A small sound classifier, trained from scratch: 6.36M parameters, width 160.
Rows from block 7 of a small sound classifier, named by matrix and row number. Rows with one number within an expert belong to one neuron, the router's apart. Each number is 500 + 25 x the weight over its row's rms, rounded and kept within 0 to 999. All counts start at 0. Numbers have three digits each.
After each expert's rows are labels from the 100 clips, of 14848, where the router gives the expert most weight on average: "top examples" is what is common among them. Only what is clearly more common there than usual is listed. The data: acted Russian speech (Dusha).
# router: slot weights (model.blocks.7.mlp.router.weight, 32x160, trained with AdamW), inputs 80-159
# up: expert up (model.blocks.7.mlp.up, 16x160x160), inputs 80-159
# down: expert down (model.blocks.7.mlp.down, 16x160x160, transposed), outputs 80-159

# expert 11
router.22:484505500536526519502485479528450527516464488458473485524521504505506475533516537476476505472518456470476488486459481530524499544504523449544510507503463528538520509477522525509483513492510495485529534480504526491541479477441513483509480503
router.23:478461509503525504486509493518508482466508535513507507523499484551477524537492499489478500476508496503500482509465456545478497522529494493538495500555467522523501516513530500465510471457546515483542544494520512529518503496526496502501515517
up.0:462492471511555507501506530513530489522487526505454489495481522472473480517544501514501471559510513492500557512515528482492496521488490504522492521540495427520542510493520486531500508494475512477452516507440518567480480527511496483502507506
down.0:489520484452464526526535473481521503534563477552497492502495506458491498498461478468510474470521519499464465501489513526519473490505504495465516491467519533513485496485504469473493500484514460504515472519532500487511494486518506500480504545
up.1:498449474463503517510488527495504448412471498501509506493495531468520430549481505462539494487473527508499521510536478535520519502554478498503500516480532510511487496522483504512498486505489508521476515480563509484497477530472503459502462501
down.1:505485506508500487528485536509548501512472499495503486557487496498516479440475456451500512496519447487508526537509454538494504458465533428447547487505497512452484506525494510504479496496511497468503492530495477496492480538495483462528476512
up.2:460512517502491512514493521489499481550516461483455513491516493493519476497427508508470506447493516558524459455479494521544512491510536530523517513470463538515501525536522497467518534521531451521520541524535524484481542509495454510515514506
down.2:488471531509486466501511506480507498475485481536500509451503494442515526447542484525523503572567512478511518528524483496486495514525484467497502530508551492486504470490501513486497504515525492506506488529502497479496532503498491476477514526
up.3:495520499522543469522463455534494515496443510512468477536515518483504471493528507502527520524501525468468523513479507473458528437511472478501498532487523539483527511472515514495481518451470490512497520475516514500491523538503497512507504485
down.3:477541496481475470472535570484528544520500565526516521477537494537487476495490482472516498474482514551490492483485497525532491476509507486490518499511509446514494451493549491472505504472476509515531519512487507520534479520534497496482492522
up.4:519537524551511503507502549489492535532499504476475467514500521553474526482489468508455443503486545493487497473480513501452513486444483521470526503477517480482465489480462525541450500478511506512476532462500526494507524519447534498502513470
down.4:494504499472496492477547484469503487487510478481485467473451511529478500554489496503509526523497519574488482483505495434497489510535513519511469484537443497519503498495508486450490485488524494488506510504502449499494516564484509478490463538
up.5:493539484536537525504483537492483529537487517517504508559495519544516469491517534496515484482534543524478497482477484495497521518533475475484544501491508494477527488465478496479528523517492480475473531489485496510511488449482518496489468497
down.5:514469477525491502470498522481497498499515527489544513471458500491463511489509558471493460484505480514498470492535573483523503497525527490461470515531491500471441531481488438469434457521482531509474480494492485501470532548467509516533501517
up.6:482499516476519519501485516485510489505497549490486523485478563475526469543501486524466525500527526507507551510492526535543468497483517504520515469506536512528477548466486501519501482508517497509555499488471507477510510508508482469511501518
down.6:453495524523500540543477488496478489500499533492516500467519489504497516517500493494494508517454490500503485475486510525481502497461497482498537478471471511504535436522478489499460508462457454526433534520480491493537491471509480553492467512
up.7:482506515489487585474523516507506487547522482513525479480523478506556539511501478483519503488517452488489530509480511559447495514512520509499544518524476514524509501504522506534527530563504453533485486500506488481470564477515516523519528486
down.7:516523466503498505514478529516453470481517516519506514434515524479514506517520530512494490477512490460559481494518479460482498488458513520470545522515517510548443453523462489502484485457494533486475494491496497486462486515484510525454465514
up.8:514500484468518534492500512489514510469490483502503453533516478488503507537527528457497519508541519493489467500464514502511479464498498509531535511513483510479489503493548506525473514492492488471441468504498489538451535482502513486524468500
down.8:498488491498496516471506494502484528562473506460540474502480504548469529498480506479474523460501472484501487503487521510488478473502495456518484519565471476544521509513524520503460505506482505494474486486483474523460553542481466516488517534
up.9:518485454482535495512513466492531487514547487482492465508435488544507485478503483505499456488515455474516495500498477494454483503473534473497487541491548509486532500507506534502508472515504457528533487535543502474511483484475501493482557488
down.9:512523515488508485517489481448474523494518460524506516523496453482499514517518473499559520510491506466501508539475543461526474518493495502493523513480530471513458509484482528489518479470499527524520499556496529509501467483468508449494480501
up.10:482525475471509486505483550505487523490529477521548497465483508541467554481458482520524495526525551473484512487512493476536574513518513521487517476485487536489493487490445520473500508510532554533501478494451488520524505476518513480481550468
down.10:487513501478511497518478523471478485505510494468499488544522503539573473512514515548526541547519494500523485502521521532485507473543479522501468487486496502485521535507519519529527490487478484511454475473518535496461452536525523474487528487
up.11:489464499489500544469443486515525490492519494447465482468561541470504515531483508492546469510487478497503484459484511494452530526481453472576495512514467494509503481495474511533487518508484473520537501523505505477547476499492476500526481530
down.11:489512521533481529500538525462503511498512430465502512484466480460479494525481486501438455525491467508485502512491509521462507510483526511517485495519492527463483498478513468519543507514518550508547514470536498497502476496555485484499471494
top examples: emotion: positive

# expert 0
router.0:476490491471508459475502466560520525528542480526504476501498487530530514505544494490519496522536485508516490494497481519529484510517492451541525506509477493511467475454484555495519536524513451463515555535492527510476469483439471498518535523
router.1:473459491487481488487522495535548494523550502470477472531516500525544525537547470531477517543522486526520522497512469508508495525521529487499520477489517522561489516506480536484515495519543470516528549539539502553482486510491480492510539527
up.0:493510509501507447492507468471500513494473492499500488477512506496517491514466534525516509476511476511447486492452465526532512488507487499476502539446524500430477493488496502492493538492491538463493463541473483498495522453517474496529542487
down.0:503502510514558491517513503510489483479497506511482480498495543468503490511525509521472499491528517511506500487506498444482511540483517484453465521486454538508438544478490524471504495481533498514476488490463484533482538539493521480482499534
up.1:509547482515509495523528484508476454527499529493543487476474449532462485483497543485528489559486474500505488507504505511516494505491503471501497470517478531483475501500501504482504543454544494527475469514465492508416514490476495512479524460
down.1:500469511531457496526480468471493531500525506529490522473522471475477486528509487479483529490501482497539481479477508517539505495427487524488444508490499449524497494528498497482518480492539539487473521506497582531503489553511530524499479535
up.2:485479518546464512455511483507498504518541475514550470530503516499495502453459501516495541485537503427502454496483519469529508521510517460508553489474512528479527492519495512486519501496446478469507517519521462513545509522478518491480430468
down.2:495469483523547478446491463510526495514543487532496487461482487453491528496486499527478497512522489491518492503515497498439507505491464483521475486511544508460540527456473546469526503478516483467488484504469504512495492429490478476538516526
up.3:482497499454515446528525519454475526445520525508538540493521502520476465502441492498527467517506470499539439511497528519497482470502539511492501509469518535532517488522470508570530537544490495510498495489525493481497511486486515480509511456
down.3:495481521551492519488490488494511511494529518518448504517523446475482502492492526530509537452490502491533537482463542472502478466471500494518491492494478509454506491505531530485534479490516481471501505497478486476507496489512515475439516465
up.4:470514496527497534498516471491484445497524481490528487479480485522468501538490519457503513522464439492526504486500448483500507515490501520487514457486496459515512555506442489467509421470481515432528485510527498517489473482518475502485488495
down.4:499490502491487494486535526500488460502485515549460491456498501507501503545485484526517458508489458492521472536523517512478458547484484537568507525494482512506457512545538507497502537550533484467468527477515538519505468468503538415540493491
up.5:493492555518469510529477460529549539499488506488490468540491510497512473528529531477505487505472518454513469516538513544523506495531494529490496538502501516492522534509453485511499492535520473530464533511490501511423523496522521497493454496
down.5:493500473504522540499509502459491541480494478527580492463499531489515517460474504502502507485523478542498495474531503508447507485492485463496539497479492515509550511494463517467501518555457523491528489521440518506499510480504483510515485483
up.6:513476506529510499481457464487488530511507449503564496532498471503484559517474505500478500492484496509495440452479524487527519495498506498541499503511490489524481489540497512510488507491483518515517548488511501478541479457489504486484527523
down.6:532503476476510493492476478537498498477472508522515511522521473511533496511542521496531537495495469506474536508518435472509515533485515455476483509551538511484509497497527509473490484521498542491514513512482522517448493444485469480462493546
up.7:481560514466489502455478508486567430498528503494485518499539530501505495466505487498531486466494493514523519503544490480507527486512486500465504511498506514486478549506513496497519562502483518487503480524466516534508512484505491518519484494
down.7:473576514472547516497498507520496519506462514493498518504504489491503493464467494520491475515521506525508469479503534496519453485481508455511498498472439466505523517532532493511560472503521503471491489475494480467505486492480482520486537518
up.8:506501459517480508503490516474481523475503487525503517500489503507501505526486468553514515492516559503509540470533516474496494536466472510521486484455517501468488543519487486450489486497494494513474505549484540507470505516473524509491459484
down.8:522499487465541520507443491493479512491515511524477442487478507466514507482514492489505493496505490518471504481453466481498502507517499518460511488516500522498518440514506537507517491517492473477531475487481516566536549495489489535493493488
up.9:489491509464477487499471506500514494510477524494506452484531506500564513528493476458489509502483497550493530498498504473537508509514546490494548500486485441536509523482487491497509495543537522533509549529495476558501524478492476509490458502
down.9:498481504475485532486481509495510519509519540523515535490464500479456460509527472538470429537536506479495434480500456476503508523544468469474498484461481465478502509549530490478470470521498508502500496495474477513442521521490515493480536472
up.10:487513483511531463500484500523491533492461505529513530513491516462480510502489478476489509481499481508487462485498522500500490526527544497521539519521498530506529515508456469474544535537537488514452493500524462475474510502483533551542509515
down.10:530504516482562502549499485518530539508494503527522518562482487480521504547510496515463499481521485512479545532549489505531480475507468469530488498529519483483503475491505498489534485483524508450525495549533497463490495497517556537500513520
up.11:505561503508468546488517546518506473473501505504477508490523495494487490506459525499496534484521524538501503493546536511535521504481520477518505483497530492490506491518532493474524508531504526461513504443514529495527491510521536538548493494
down.11:476499505552519496507467518487505527523522460470556518523490531520482500485506540522499537490477502497525447496521465465547549496505485489471482473534512499511525493484502469471536508466513466521449483486535524533446501529460513490477547474
top examples: emotion: angry

# expert 8
router.16:455517497523483489488448536508484475504500493488503538486496473460479499526506532485494474477510474561485456446502534522501487441506554492537492539487493496482485497476528473464504505487453492481489499491474549485529551465501533537485490484
router.17:478574516495505487512452507500460528528497458514524503493493489464478500509491529510525465497516471550495460431517489508530473495491521472512482532465491522512486472475495494492500520499461505507483498531486522462506533475455536505476508497
up.0:517509427535487505488495540463483476491530465502510530516518537546547498484526458493535531460470497532511492494505465495486513505521533478478540489457519497513501508498513510502517475466479521509499507489554510489417486524512507491540503488
down.0:517490494536551491516509506511437520538528461503502544519507510478498526520512558528518542521518509488517486489504498521525496505511471500473514496459509556481499540467512492536503514526479507479481478491470472508512456524476555455512443501
up.1:447505497472470467492503514488508485492529492517526504530541477494481503456472505521484455506522501507483479497475501471467536542502450505501498506502517487478504499543462485532488531516499504527501500493492514448462527508489520545483523547
down.1:501457474504555474497500498535521500437525484501465527472489489487528482487490451514481493486475480489459499477517475561445438511491559493450528486468501514490526473484481520447500494501493514465476444499513478518473455498504487514504520516
up.2:492534462483523527460492485513519479484505522514501501518509479534501466525553555489531507488501549516493541481488526453500498492503453478436492497476492495506507488486541485535471498541510502519462488537526539474514480530486514475497486511
down.2:491512474498470471453491477530505484473498490495481522474509487465500492496490509489539499499506496513468519495539563487491477502548498480510536512463477578501515532531483454532562500498440473538514515442496531480487537439489507474502472557
up.3:475510485481515558479567505493497534506478527509510505521525498515500492479497482508553500491427484501486491492533527480518489498504501473496491527468516461492537524486485512441469502500492501492481550554485503511541510482484517467553495522
down.3:519489505483469468516489483514482452517506513520553448481502520507524528501510488518551520536485497486482492539520555511534467564502519486509485473489492506507476492474499468464465510512468531563500470551497539511469500518435481512539548508
up.4:493457494509515456499522533528490499481486527492515502496514535523482504504442538463489477507528488510533514531517477508467467518492515482471521502478520468464525520482520490459499512495553507494460551501490535480498463503515569476506496470
down.4:493518533477478499496498485512495527542506495512518509517482452517462514471483508509462475477474486525494495513448490499554511533486516496488531538512535470495524514487521503456496517520496485546501446488492518545524517469475505552528495530
up.5:522471518464523476492503520522521492516514454480482493538490512476446494534484513446523469489470497475501492452529473510458497456508516540512473510479426517489481491476531516522504512501517466516526491566502474462515505516528512481494491537
down.5:527505459483513508496476480496522523511481492470528476518527486462492557473493480490509515506456510497496474504500492509500515499503463484558475454484543524518488477539560511490445457474504491505444540506523461502490519489539525529530474465
up.6:503519485508528491521530475470508492503516523492503438497489547505492499540483486518513513467481499481509510534477489446524501498525490491511493470482517491465510548493517513458557527482499473503450521506499465502445542537502558504466510547
down.6:495463545502491508518506466523471495471481524558454502483523516531507500521487499538484529465458514477546523495483459455511505480516487495437508479499489508496459481567536506483520486480463501465486473531462485474485487489547529496483472538
up.7:493522535445489496544510536503456470536510508541507494488471494528531488503521474489509514522461492533568532514480436537463505513520468512532487514473461477529521488475530451484524498517482466488502499532518514527454505531499497503494497488
down.7:519507513490474495521476515504508493509511513510460513494556530506501480502499448483519473489484483486474514560471480492536508458448507525497528474544513503474499494486503477519498473476593496482511488516479537518492463489497500475548483463
up.8:485519474501473484532530521469500514518525537495456501461515455540515499508495448481511486526510480465510530516548563518508550450524508503488508502497543480544511484498528485526454517493522497532563519538456516499495478523507513489484522522
down.8:489493520495477445512498511524438512532477509486544530490473474522475519497479488498482474479526484516537520491467560470481470444483502490505509503507507449495508513490476514429475517486543473539517519526505525517533506483469478538486524549
up.9:492506528477489497492434504475494504494532485524492494517496527552463496506482508488435488502497503492519510479470466458490489556494491480528527479525470509543563522496501531503481491538500510496500508474475465477503546529483483528492462464
down.9:498444508478506522494532508502532477478485464532507487471473443481495543494502526505475462501492501521506521493477545515504488515480566467520519516541502509523527483488484503487539488539462504502451480476480548536479538512491497501501474519
up.10:491507515495524545466504466472507543543490518491534473492493521510518525518518509515463490532505504505501492536475512524533504477483474538477550465490501473485518503483478442492485519491519486499545540509531539531487483438520500547501490513
down.10:463513498504498512511485490494533472519505536456499498546512545512493497524523495535494526484464514501492489506494544466527512487493494537490498532484514483483494461501533454447513543511547537474440479525455461488484461476480494495498504479
up.11:487499467513525508464488523476488515544503504525463475480544522523506462521480502480508491445518526482515491500500521472532508506530532492474519484505476552496526521436481480494503492492514570459479524517502537503506500536521506508490557529
down.11:500492517474486502501511471532477490539487517521513501513472487492496566478547503475502467521533517500542465515493512540480490515502459535477489515488499504501498534492470489516466499481473525511506472494494482388541466458487489481537471530
top examples: emotion: sad

# expert 12
router.24:449510514500447509525510483489452509450457496476503493519520507496534533465520499501464467496507503496498518502499492527473464542501508479490550525494530498515511533520512507475501498531527515513525532458511470470479503500488457484470526461
router.25:430491536513425540495500519490489507480465493465505508515515486494525534457528496497544469505515485500505522517499517511484486537472503495497516529497518484522498520490506493450473496521553480534483541477514475496491517480495515492499528495
up.0:483500523478485543479482454498525521466469479540512516462521486509529450501484492489507507487484493546504486468489472476511530480473498495495451486468491465526525498489476496521519506480465467532499474522491509481504507517534522492497479496
down.0:502515513501519501485490522505516495517470470529479451507474476488517499509499529478526520478508485538519537492522513509511520480513535492473503534476488530522467514521491545475484478516466502507519532498491516530522476509478499563507466435
up.1:494517479518490462525483542524485483496502535450489450508454494507517502508482514534494517532496441453514526484519494493480490493474478538512458525488503527496499472540506490498485506484477482502483471522529550486490486540514537468467489500
down.1:527455493491482515520522494522498469484479535453479543511479489489471539506490533476509484473526527506499500502488496453471513479544514463496529505521481560511494506487550470492500509505488454491501465523509506495434484492512476500547510544
up.2:506501444483509513492522497519450506528470514481497485543437509492524493487501498503453488500527492473484534503524486488496488535486534485486510520464483486549464440514500490526476507476503498501478463506532458483544515526456529464485496493
down.2:481476525509451508508520516503515531486495515513456455462505546497527488501489475517546466505495492496524480492525534524514497496510430502471529510510540486475511539506515494444527537503514502504480501505491509487476467468482526459460498528
up.3:492471534474503471506537482470484479539501476509496466536470453485507467512518497497509484515462523476499504482491518511505498525495496516462486482470541450520532552506459492562504494489476491523534466492499532514528502506462498454496538464
down.3:487514507523491532499482509517489452501495513490489531466504526537548453471464516503512447504451536478512490517525497463514451487475509530506470529503533475518512505550547484525510556508567469471509533487516502524506530493519468528548493454
up.4:495501493490537551508518466502535529511522486492530487448535506485503512516486509541497487508480499550519488519487552482502499529486480506471454466564458489482504516514516490513497492538502495501518451536544492516470499538534482491483509537
down.4:517520526508518471509508471507525502505490491495513445476488507495514499539496494530498495490534520469529510481497498487550508507490521460459483551523509510512487502479499527487511531477542526531500474525530507529512512506549516484461459485
up.5:529480513477521490496478524523503496526470485505481507487450486514529477505540492491519447489532508479486503507484472513504488511508548520542478488473495483519486503524512529515487499503520497504491477428485509488548487514538482470532510527
down.5:538480538505512550481511522526459486495521510518459512476510518553488502513503513500497511549539524498487570499491483482483502495537524518516493501508446561500519488526546526509519503496482483489493517453548474543511514487436526518512527501
up.6:493525489523478549507481535483499500509519519512461561484518514492468519469536455478497499501540492456507497455484497507459506510509487493475524500452490498464508511527464508529475536486451496458485517510508536500512506481505519510544530515
down.6:500483475520492431496508490529527502513500459494491448502481537477467461480452532489513469528449528490530485482522528467475483494475479477506524489452515450476500500521510541492446507536506517528485522521533513470510504535522530486508523534
up.7:485483482514536491465514511499485523499494516518494494474504540494456494490493513463470495471500432496457489480480479515520455482464470534506508510444499507491501476486486526470476491473482462472475433467488519522542481550500488458495538518
down.7:497479442485476539497544466522502502491522515498520518458510504510508515474459507537498489527478474479515454478495464540476493448502548506452478537532483503471478480470498503540558479521503480481503512508512436462486497487532502504542512520
up.8:472486504486495482511496468493520503513506481531491524522489463515504558510536466512522492534466547541480501515513443507524524482492488476506422469501502482474460474472445484544545514518484524544520496470471476494500521520489476477509533484
down.8:499469484499494497506456486532492478527516491494513521475526468524518503502500482497550508503488528468487488529473507533528498509480503529500517558512496504532491554541527495528499497556529497493483501548546517511472491485476529519543468540
up.9:510466502512464499510473507533524485469544491481522511487520525477498509502474499497482528478500485535487521502485526536488512472523506500496476527493486541523521470496485493515511487530547480471569510484488507489496487494503469507509516573
down.9:493492506435536535543497496521491473500471510511532498477513484548496509475483483479467512457496515535497490508516512441484454455510495474507480471501462504532516495446516488493494519505475520534483505533474532453519482500506509488516485532
up.10:516500516522533508521521504502479503515506520507516523496467539489489480506512528476482510480476513487501481497550526497488454485486508512497509505520521503555480524503545525484465545512475575509542490480504485537483486519490516485496520520
down.10:490571506475546477495500534491515485508478496515515484549506526472515522537520473525510462529511462489462503491484438486495491496429507512482488496466461499483473508506501533485558480533536485489482519514484477484521531523472453493471531472
up.11:496506566501534513503508513487485536487518512492513431487482486494487512518481488483459471467542506466513469513520518507531530536493489517458475484511474537551541519498516508540548490525550507560508480510515485494521530481458475538503494526
down.11:459543474504478524497459473512531478463498489490472518489489477492502499514536513468489489537529482490539524471500514492493512522539507498500548535499514439515540502513504510509513488482520472460486490489500490492539477478526488466524571508
top examples: emotion: angry

# expert 6
router.12:430514462525493504527490530496534488494494504475502496519515519515499519535469500520447522488497484546481505462499484493494477446472529503580509476473464525531513485503498486471510527483467534481532516525466474523460557533536518518524496541
router.13:458509456512529509521460522488516508523497462492498480528500474487516491537473515509481504511499489515531479481514517504513496451509572489571519483515493503507538466508481473476493475517491506493513544523490504522497537529519522511528529556
up.0:464545508478535472482488503507527498491470494491470493482492521521463490515470535496498471512524486530515530541521518533511553451478489482491517467468504538490472542487499521496498464531481516483540501518487517543555524485525478548460493514
down.0:529459506501487519473508493503482498502543507538496499502505471468509500468510495493546474491503478532508495505519483503456468488504532504510490525493486494537464484522533500501528444457522499525553478492522528494485515490471554500483523529
up.1:540500483521425529531507506496514478474508501523501489474459448517456480514503509521488485538483500535479482503503522482495478455505538475493496512517510468472531498511486506513497499483478534467448504538533481535521505501493476519481450532
down.1:474524518496559510510495493527503539496437490459532560536507528525496480529503509506528519514533488486501538498472470479516509502522478471526506474519529555514530512515515497500532525521512517524491505462517509504470505492528520476470504496
up.2:444534475495452512494494465449487492429493530519514496502478459504511496507483482504496506466526521453501520495475488496496526529440475490510473537479452547512468511516482500525494513475508506442508522493500482501486505527500530473524539481
down.2:503516503530477493529490524510486511537509546507453462495531467433452488512499522520483446490495524498495461484495504467485516502461555539539522521499518508542502505496536486533497506478476501551520543500534487532499497509562521489520499496
up.3:528493493480514472468457471500499488512505495511538490544531484465500489454480506474523509497516540496489511489505459470521529485497540472556517516493484471509538514494503524531529510462495487477465475478462479492491507504517513464451494502
down.3:491489482544490529544485476458538516474506496563490462470545535521520497528528487508530474541502486477498531517457502451506462490528473498480524505497502497480503559504484498519485542498519488519491520494469510517468472494494470467528500534
up.4:481521526482486477466491553503504460478471503506511534529487551497510508482497479502466485502488470487496498495475551461486489461519478531476504515488504486484505526554561448529497475533508452540480524489547493463490535481493493485506495492
down.4:511478537492531495515489509483502481498520484511502492496495488481513481456493575484463473507489488503480545496495497505522490550473527517485491464511440465532477473476565526462509498473468535440488496538525512466455497496446470497512486471
up.5:533489465517476485532466505546484509477553473488503491503537486471518441501486500469445472471476435484490462533489528486488498485518487494477499498520476499524480460471517470518566518519461491494495519488487499461455495478504515496444512528
down.5:509456540537472418512478451499518481548488507510500496484499500473475472504486480469485503455522501527483479497498509518506553464500489506492532474504494536516460495502468521543498482499520507470469519503458503519555529509482494496518454463
up.6:473493460514470547484498511511495487462496542569513502491514532540529497532499519515516525482530463457473504485568455511515501540481489497479483494504466466460496525468531501476483492512480497483529467515552528529489511513504486499511530452
down.6:481465488484499473489531506470490482491498525520510511487521487522486499480464464521435482530493510539520469465522470426489519510486506486503543489470485514490483526494543503544522492467538498478526519502536520542488517454488535506479494485
up.7:524519504531438483534479504489510485481525495511487494488495541525484501544513495467486525502475494526493504483490510529476480550488505499510480488516477516479490535514502489485479558546486504494522487476523472515536488505488507473531463483
down.7:502513513539512509521449463519542480493469528498457528531509484466510507474502534502520476567495462511500503514523494518499535501488509475521502479517529512551511529511514489543445527558470511495523528511490504511539503487509494429466502488
up.8:485507535505514551468457514507523459510489474513458533497475461460485472447451497496550480501485523529507450509545509528533540517460462539468527505542528511487468487497459488466505455474541471532509488506494525440469494514509489492502501497
down.8:507471498485520531491491496487531534520514526523513476524515474517469510522536491474553493501496466549521516500519546530453534483470522505450483553487512496520529479519501473556540512514526490491509478480457481495471547510475538553495480507
up.9:478515504495543496510506483496512503470475518436490485471466532536471511513524473521503493525503502505471491465494500498495464542499507518447489448476516511515493517486507524502491482518485516461543503507476501451572508485477469469495489492
down.9:460445509508515517489545512542513480520484520535453482466518482516484483443452483495470517444480555474516470499505522468496515494512536494488517479484518523498493526508539480465517494499477474502495530507468464488486550516511513519486482471
up.10:504561468508555545519488503505508519472490496508502478502504549527483467489530505497529547487532505500479544478488474497420492513508474496445511474481501534486503529530453497531472497498487490464479492509491483466519481507513506533467504507
down.10:461503527493517516464513522493512487489490524563505545518531488518507505522514493465528575476505462521538483526435501521504526507520487497470504513498483510536485529484497521459528514509474532490476496495484442539539487515517501524526475490
up.11:541492466493484496525475557466464471500501493513503484431429493485531515515499510504504476509458488504451498502494497462508509506460497522480482505516513515513489493488547496456478510453495509499481535487494462498525476502496477496478483484
down.11:489498487518508463523480474459469537477495522475499502477521522522496525509545499478514497494487455541526481502489500464538473528506476501529520506512520518529539487503502519502530458466505522463504489514475492504519494525483461479478491500
top examples: emotion: angry

# expert 5
router.10:505516511505490516452455521515494525474486475476494499526524451484478451500587495489505522485516522474508502456508528516541488510522536483470476467493492492519446505483491483498527504499477439462507526500480498449501483511455474518481479497
router.11:500509527476497534478466511502560478454478552508495497540498478544488523531506511522491496508494487488487480512476450524484474481512521471488498503534479535541520514462481532497517510457496533506550539521487491460478474514486486479526441462
up.0:466514553498495527447483496482466511517506526461518504542521469510449538491505474461469501470495487470514504500523474518513462508491512505517520513511460516465488479501549493494533529503476481506483509521561497517506474513479529491486516534
down.0:491480489470532525500554511506485495493497508559526501521478446462481517503540507475486522513467487544484510512477508513438513531517497525447502501512462495507491546496537530516477482506531493529480490504496488501520511435512470510503522456
up.1:476469513454462507570539476467487487499473531517452490487473518494506503450490489487506523499457535531490471498491505476500488510549488504489463504494526488485492464475504459467452525495504477519486517492499526471468484465511493478487523520
down.1:509492541491480473512520520512501489516489483475510437496524464482492472542546491444495491437470487515501519496526489524509531508508471513474470509484500500535502519501504468514477525499518469480476506513506537460523507477456473498539495502
up.2:476510495517493509468515461506484514493534517491531482532486490507482525521499518478523486528491506526524498481534500527541465513514494530510511504501519533501536479470526482496464511520500483519511483517501518562490489497519527512538521502
down.2:481531517503528481500531455488471511502493539500524503540527499476515462518481528550439541457455508480514534499516508487535510510453491493472530474503523488494511523438500477535487491491497489522530497517510494473483470469487485538516472544
up.3:480523494498532468527517504505489508467556449503483483482503502512515476526471498478506508542483504501525496524453532441528483491500494516503497520461489516491487497533504464526468462496448448481519509520486503501472515519483486482477535520
down.3:485453549458513505483505469480530522508472496492532491479458520504504505475515484494514466482549476508509491472473542450525490512484464483513444469566491543507494528480491505474527504509506513530473526528496496475475552517475487485495483473
up.4:490524522483518473509481512490492488471454441555525495543504457505481463460534520486483480539481503490516525520476531480503498466522545498502521490522492501501500470550466499514457531544484496512526504491506483462468507477478514498509522501
down.4:490516517494510562540480510506496515504484482476495519500492507509512524466493532498493460551540499484477473500491515474496487504511508516474470489516460519510539529497502470484510488482532491461462495444486457530515443511562463544476535490
up.5:487473585416516498452490479492503490492515482494479504498453536532528495488479495497476522508502499480531493486486520512520517477492416486503500505502530478505447510486543482484481517544511483530541525508502493501495506518478509471521513534
down.5:506500496529529496539518498496453512508497492472546511460497478506473482499533491502494441489493544527536484479508497506491495497474486496469539433482499538470513455506515516539488521502458492489519498462492490515493537544443508464508461473
up.6:474513469520483500477481487505480473546476443504538517490483503466501502487503504495522462513508472528491478515483478462541551516478521480534505536529523478507538490477467502534493471490499513487501516451501495488497446489523520528507477504
down.6:517477486521540508512500457506473503479501466496461537481465482496546500505444503510478480524502498505550502540476499509505487448499487514562478530448495492433488530517528525468503496509490511480513494468505459503488505534543478504439478445
up.7:573501517537517485503477514487497472506526488508528503473451516453508505471466499482516488496522443471517486539513532506471497459503537531486494505515531508551473487490492507516469488554500499496492479516521532450530496506512527514494463526
down.7:496483534505491509502511527522483473480513489525543507494501520469499539526490531512446487507462510519500545509536475526485535546531508482500512524498510542500503486495473493512498484535515499521495486488527466508448455523469505518481464462
up.8:492507487480504486482493472478472536506488499473509500476521508522543491458489571453542540529469487551546505501489543530468471490504504499514499503502497499498526454507480514502441469481478473523531504501500430521502484464517475473548457505
down.8:465475550503508499519527508465501555482528514515499523486481529472498482496513493532523504502485517536464497495482468472461511487494536514528479521507551530503497491485436492513521473518541527489508487525512516461513479492517506485512481490
up.9:473506442513506530491493546469520505475478474490533535471494513464504486480498498488549515514488493497492502480504523460507513534489503501489477531522511508516535528493508547505518488481483528491491490481482538471491514518515509499496499500
down.9:486521517552530462468545522504493483491511476460506506527499499512520504528515504518533502512498511514509531487491494540511534469454528539464536497489471488498482479513501522493508551510496509526528501483490537502524501525508487500534530484
up.10:470446495519498447463482472506486499494522474504555526505566461523495502475519475507521486533487506570506486480521488540522499529532541495455540459474488516474505529542561497509511510546490546523492514494494478507479499518476474474489536513
down.10:522553465552473513516482503507465456471496478547463477494483510527475462488493508481478488483490506445563486500547508503509505483479523482489501523420480476446482496488480462482499521496502484503496472497482474502531514523508473511480478509
up.11:505532462485507470498508501477513498425503487503494536464489471503505537496477487493489508489487545501510484510446489441490473502469489477506536516524445474522476452509510494502451514546454528536481486443516476475474502522494481541459525484
down.11:482540553490504463461521496511471496491537480493504496485497492505505488525452498534453516513476471486509467515511532518477486476513493474503524449509539522515498504488497527487486525528470474481488497491465500510526441527493505499495509502
top examples: emotion: positive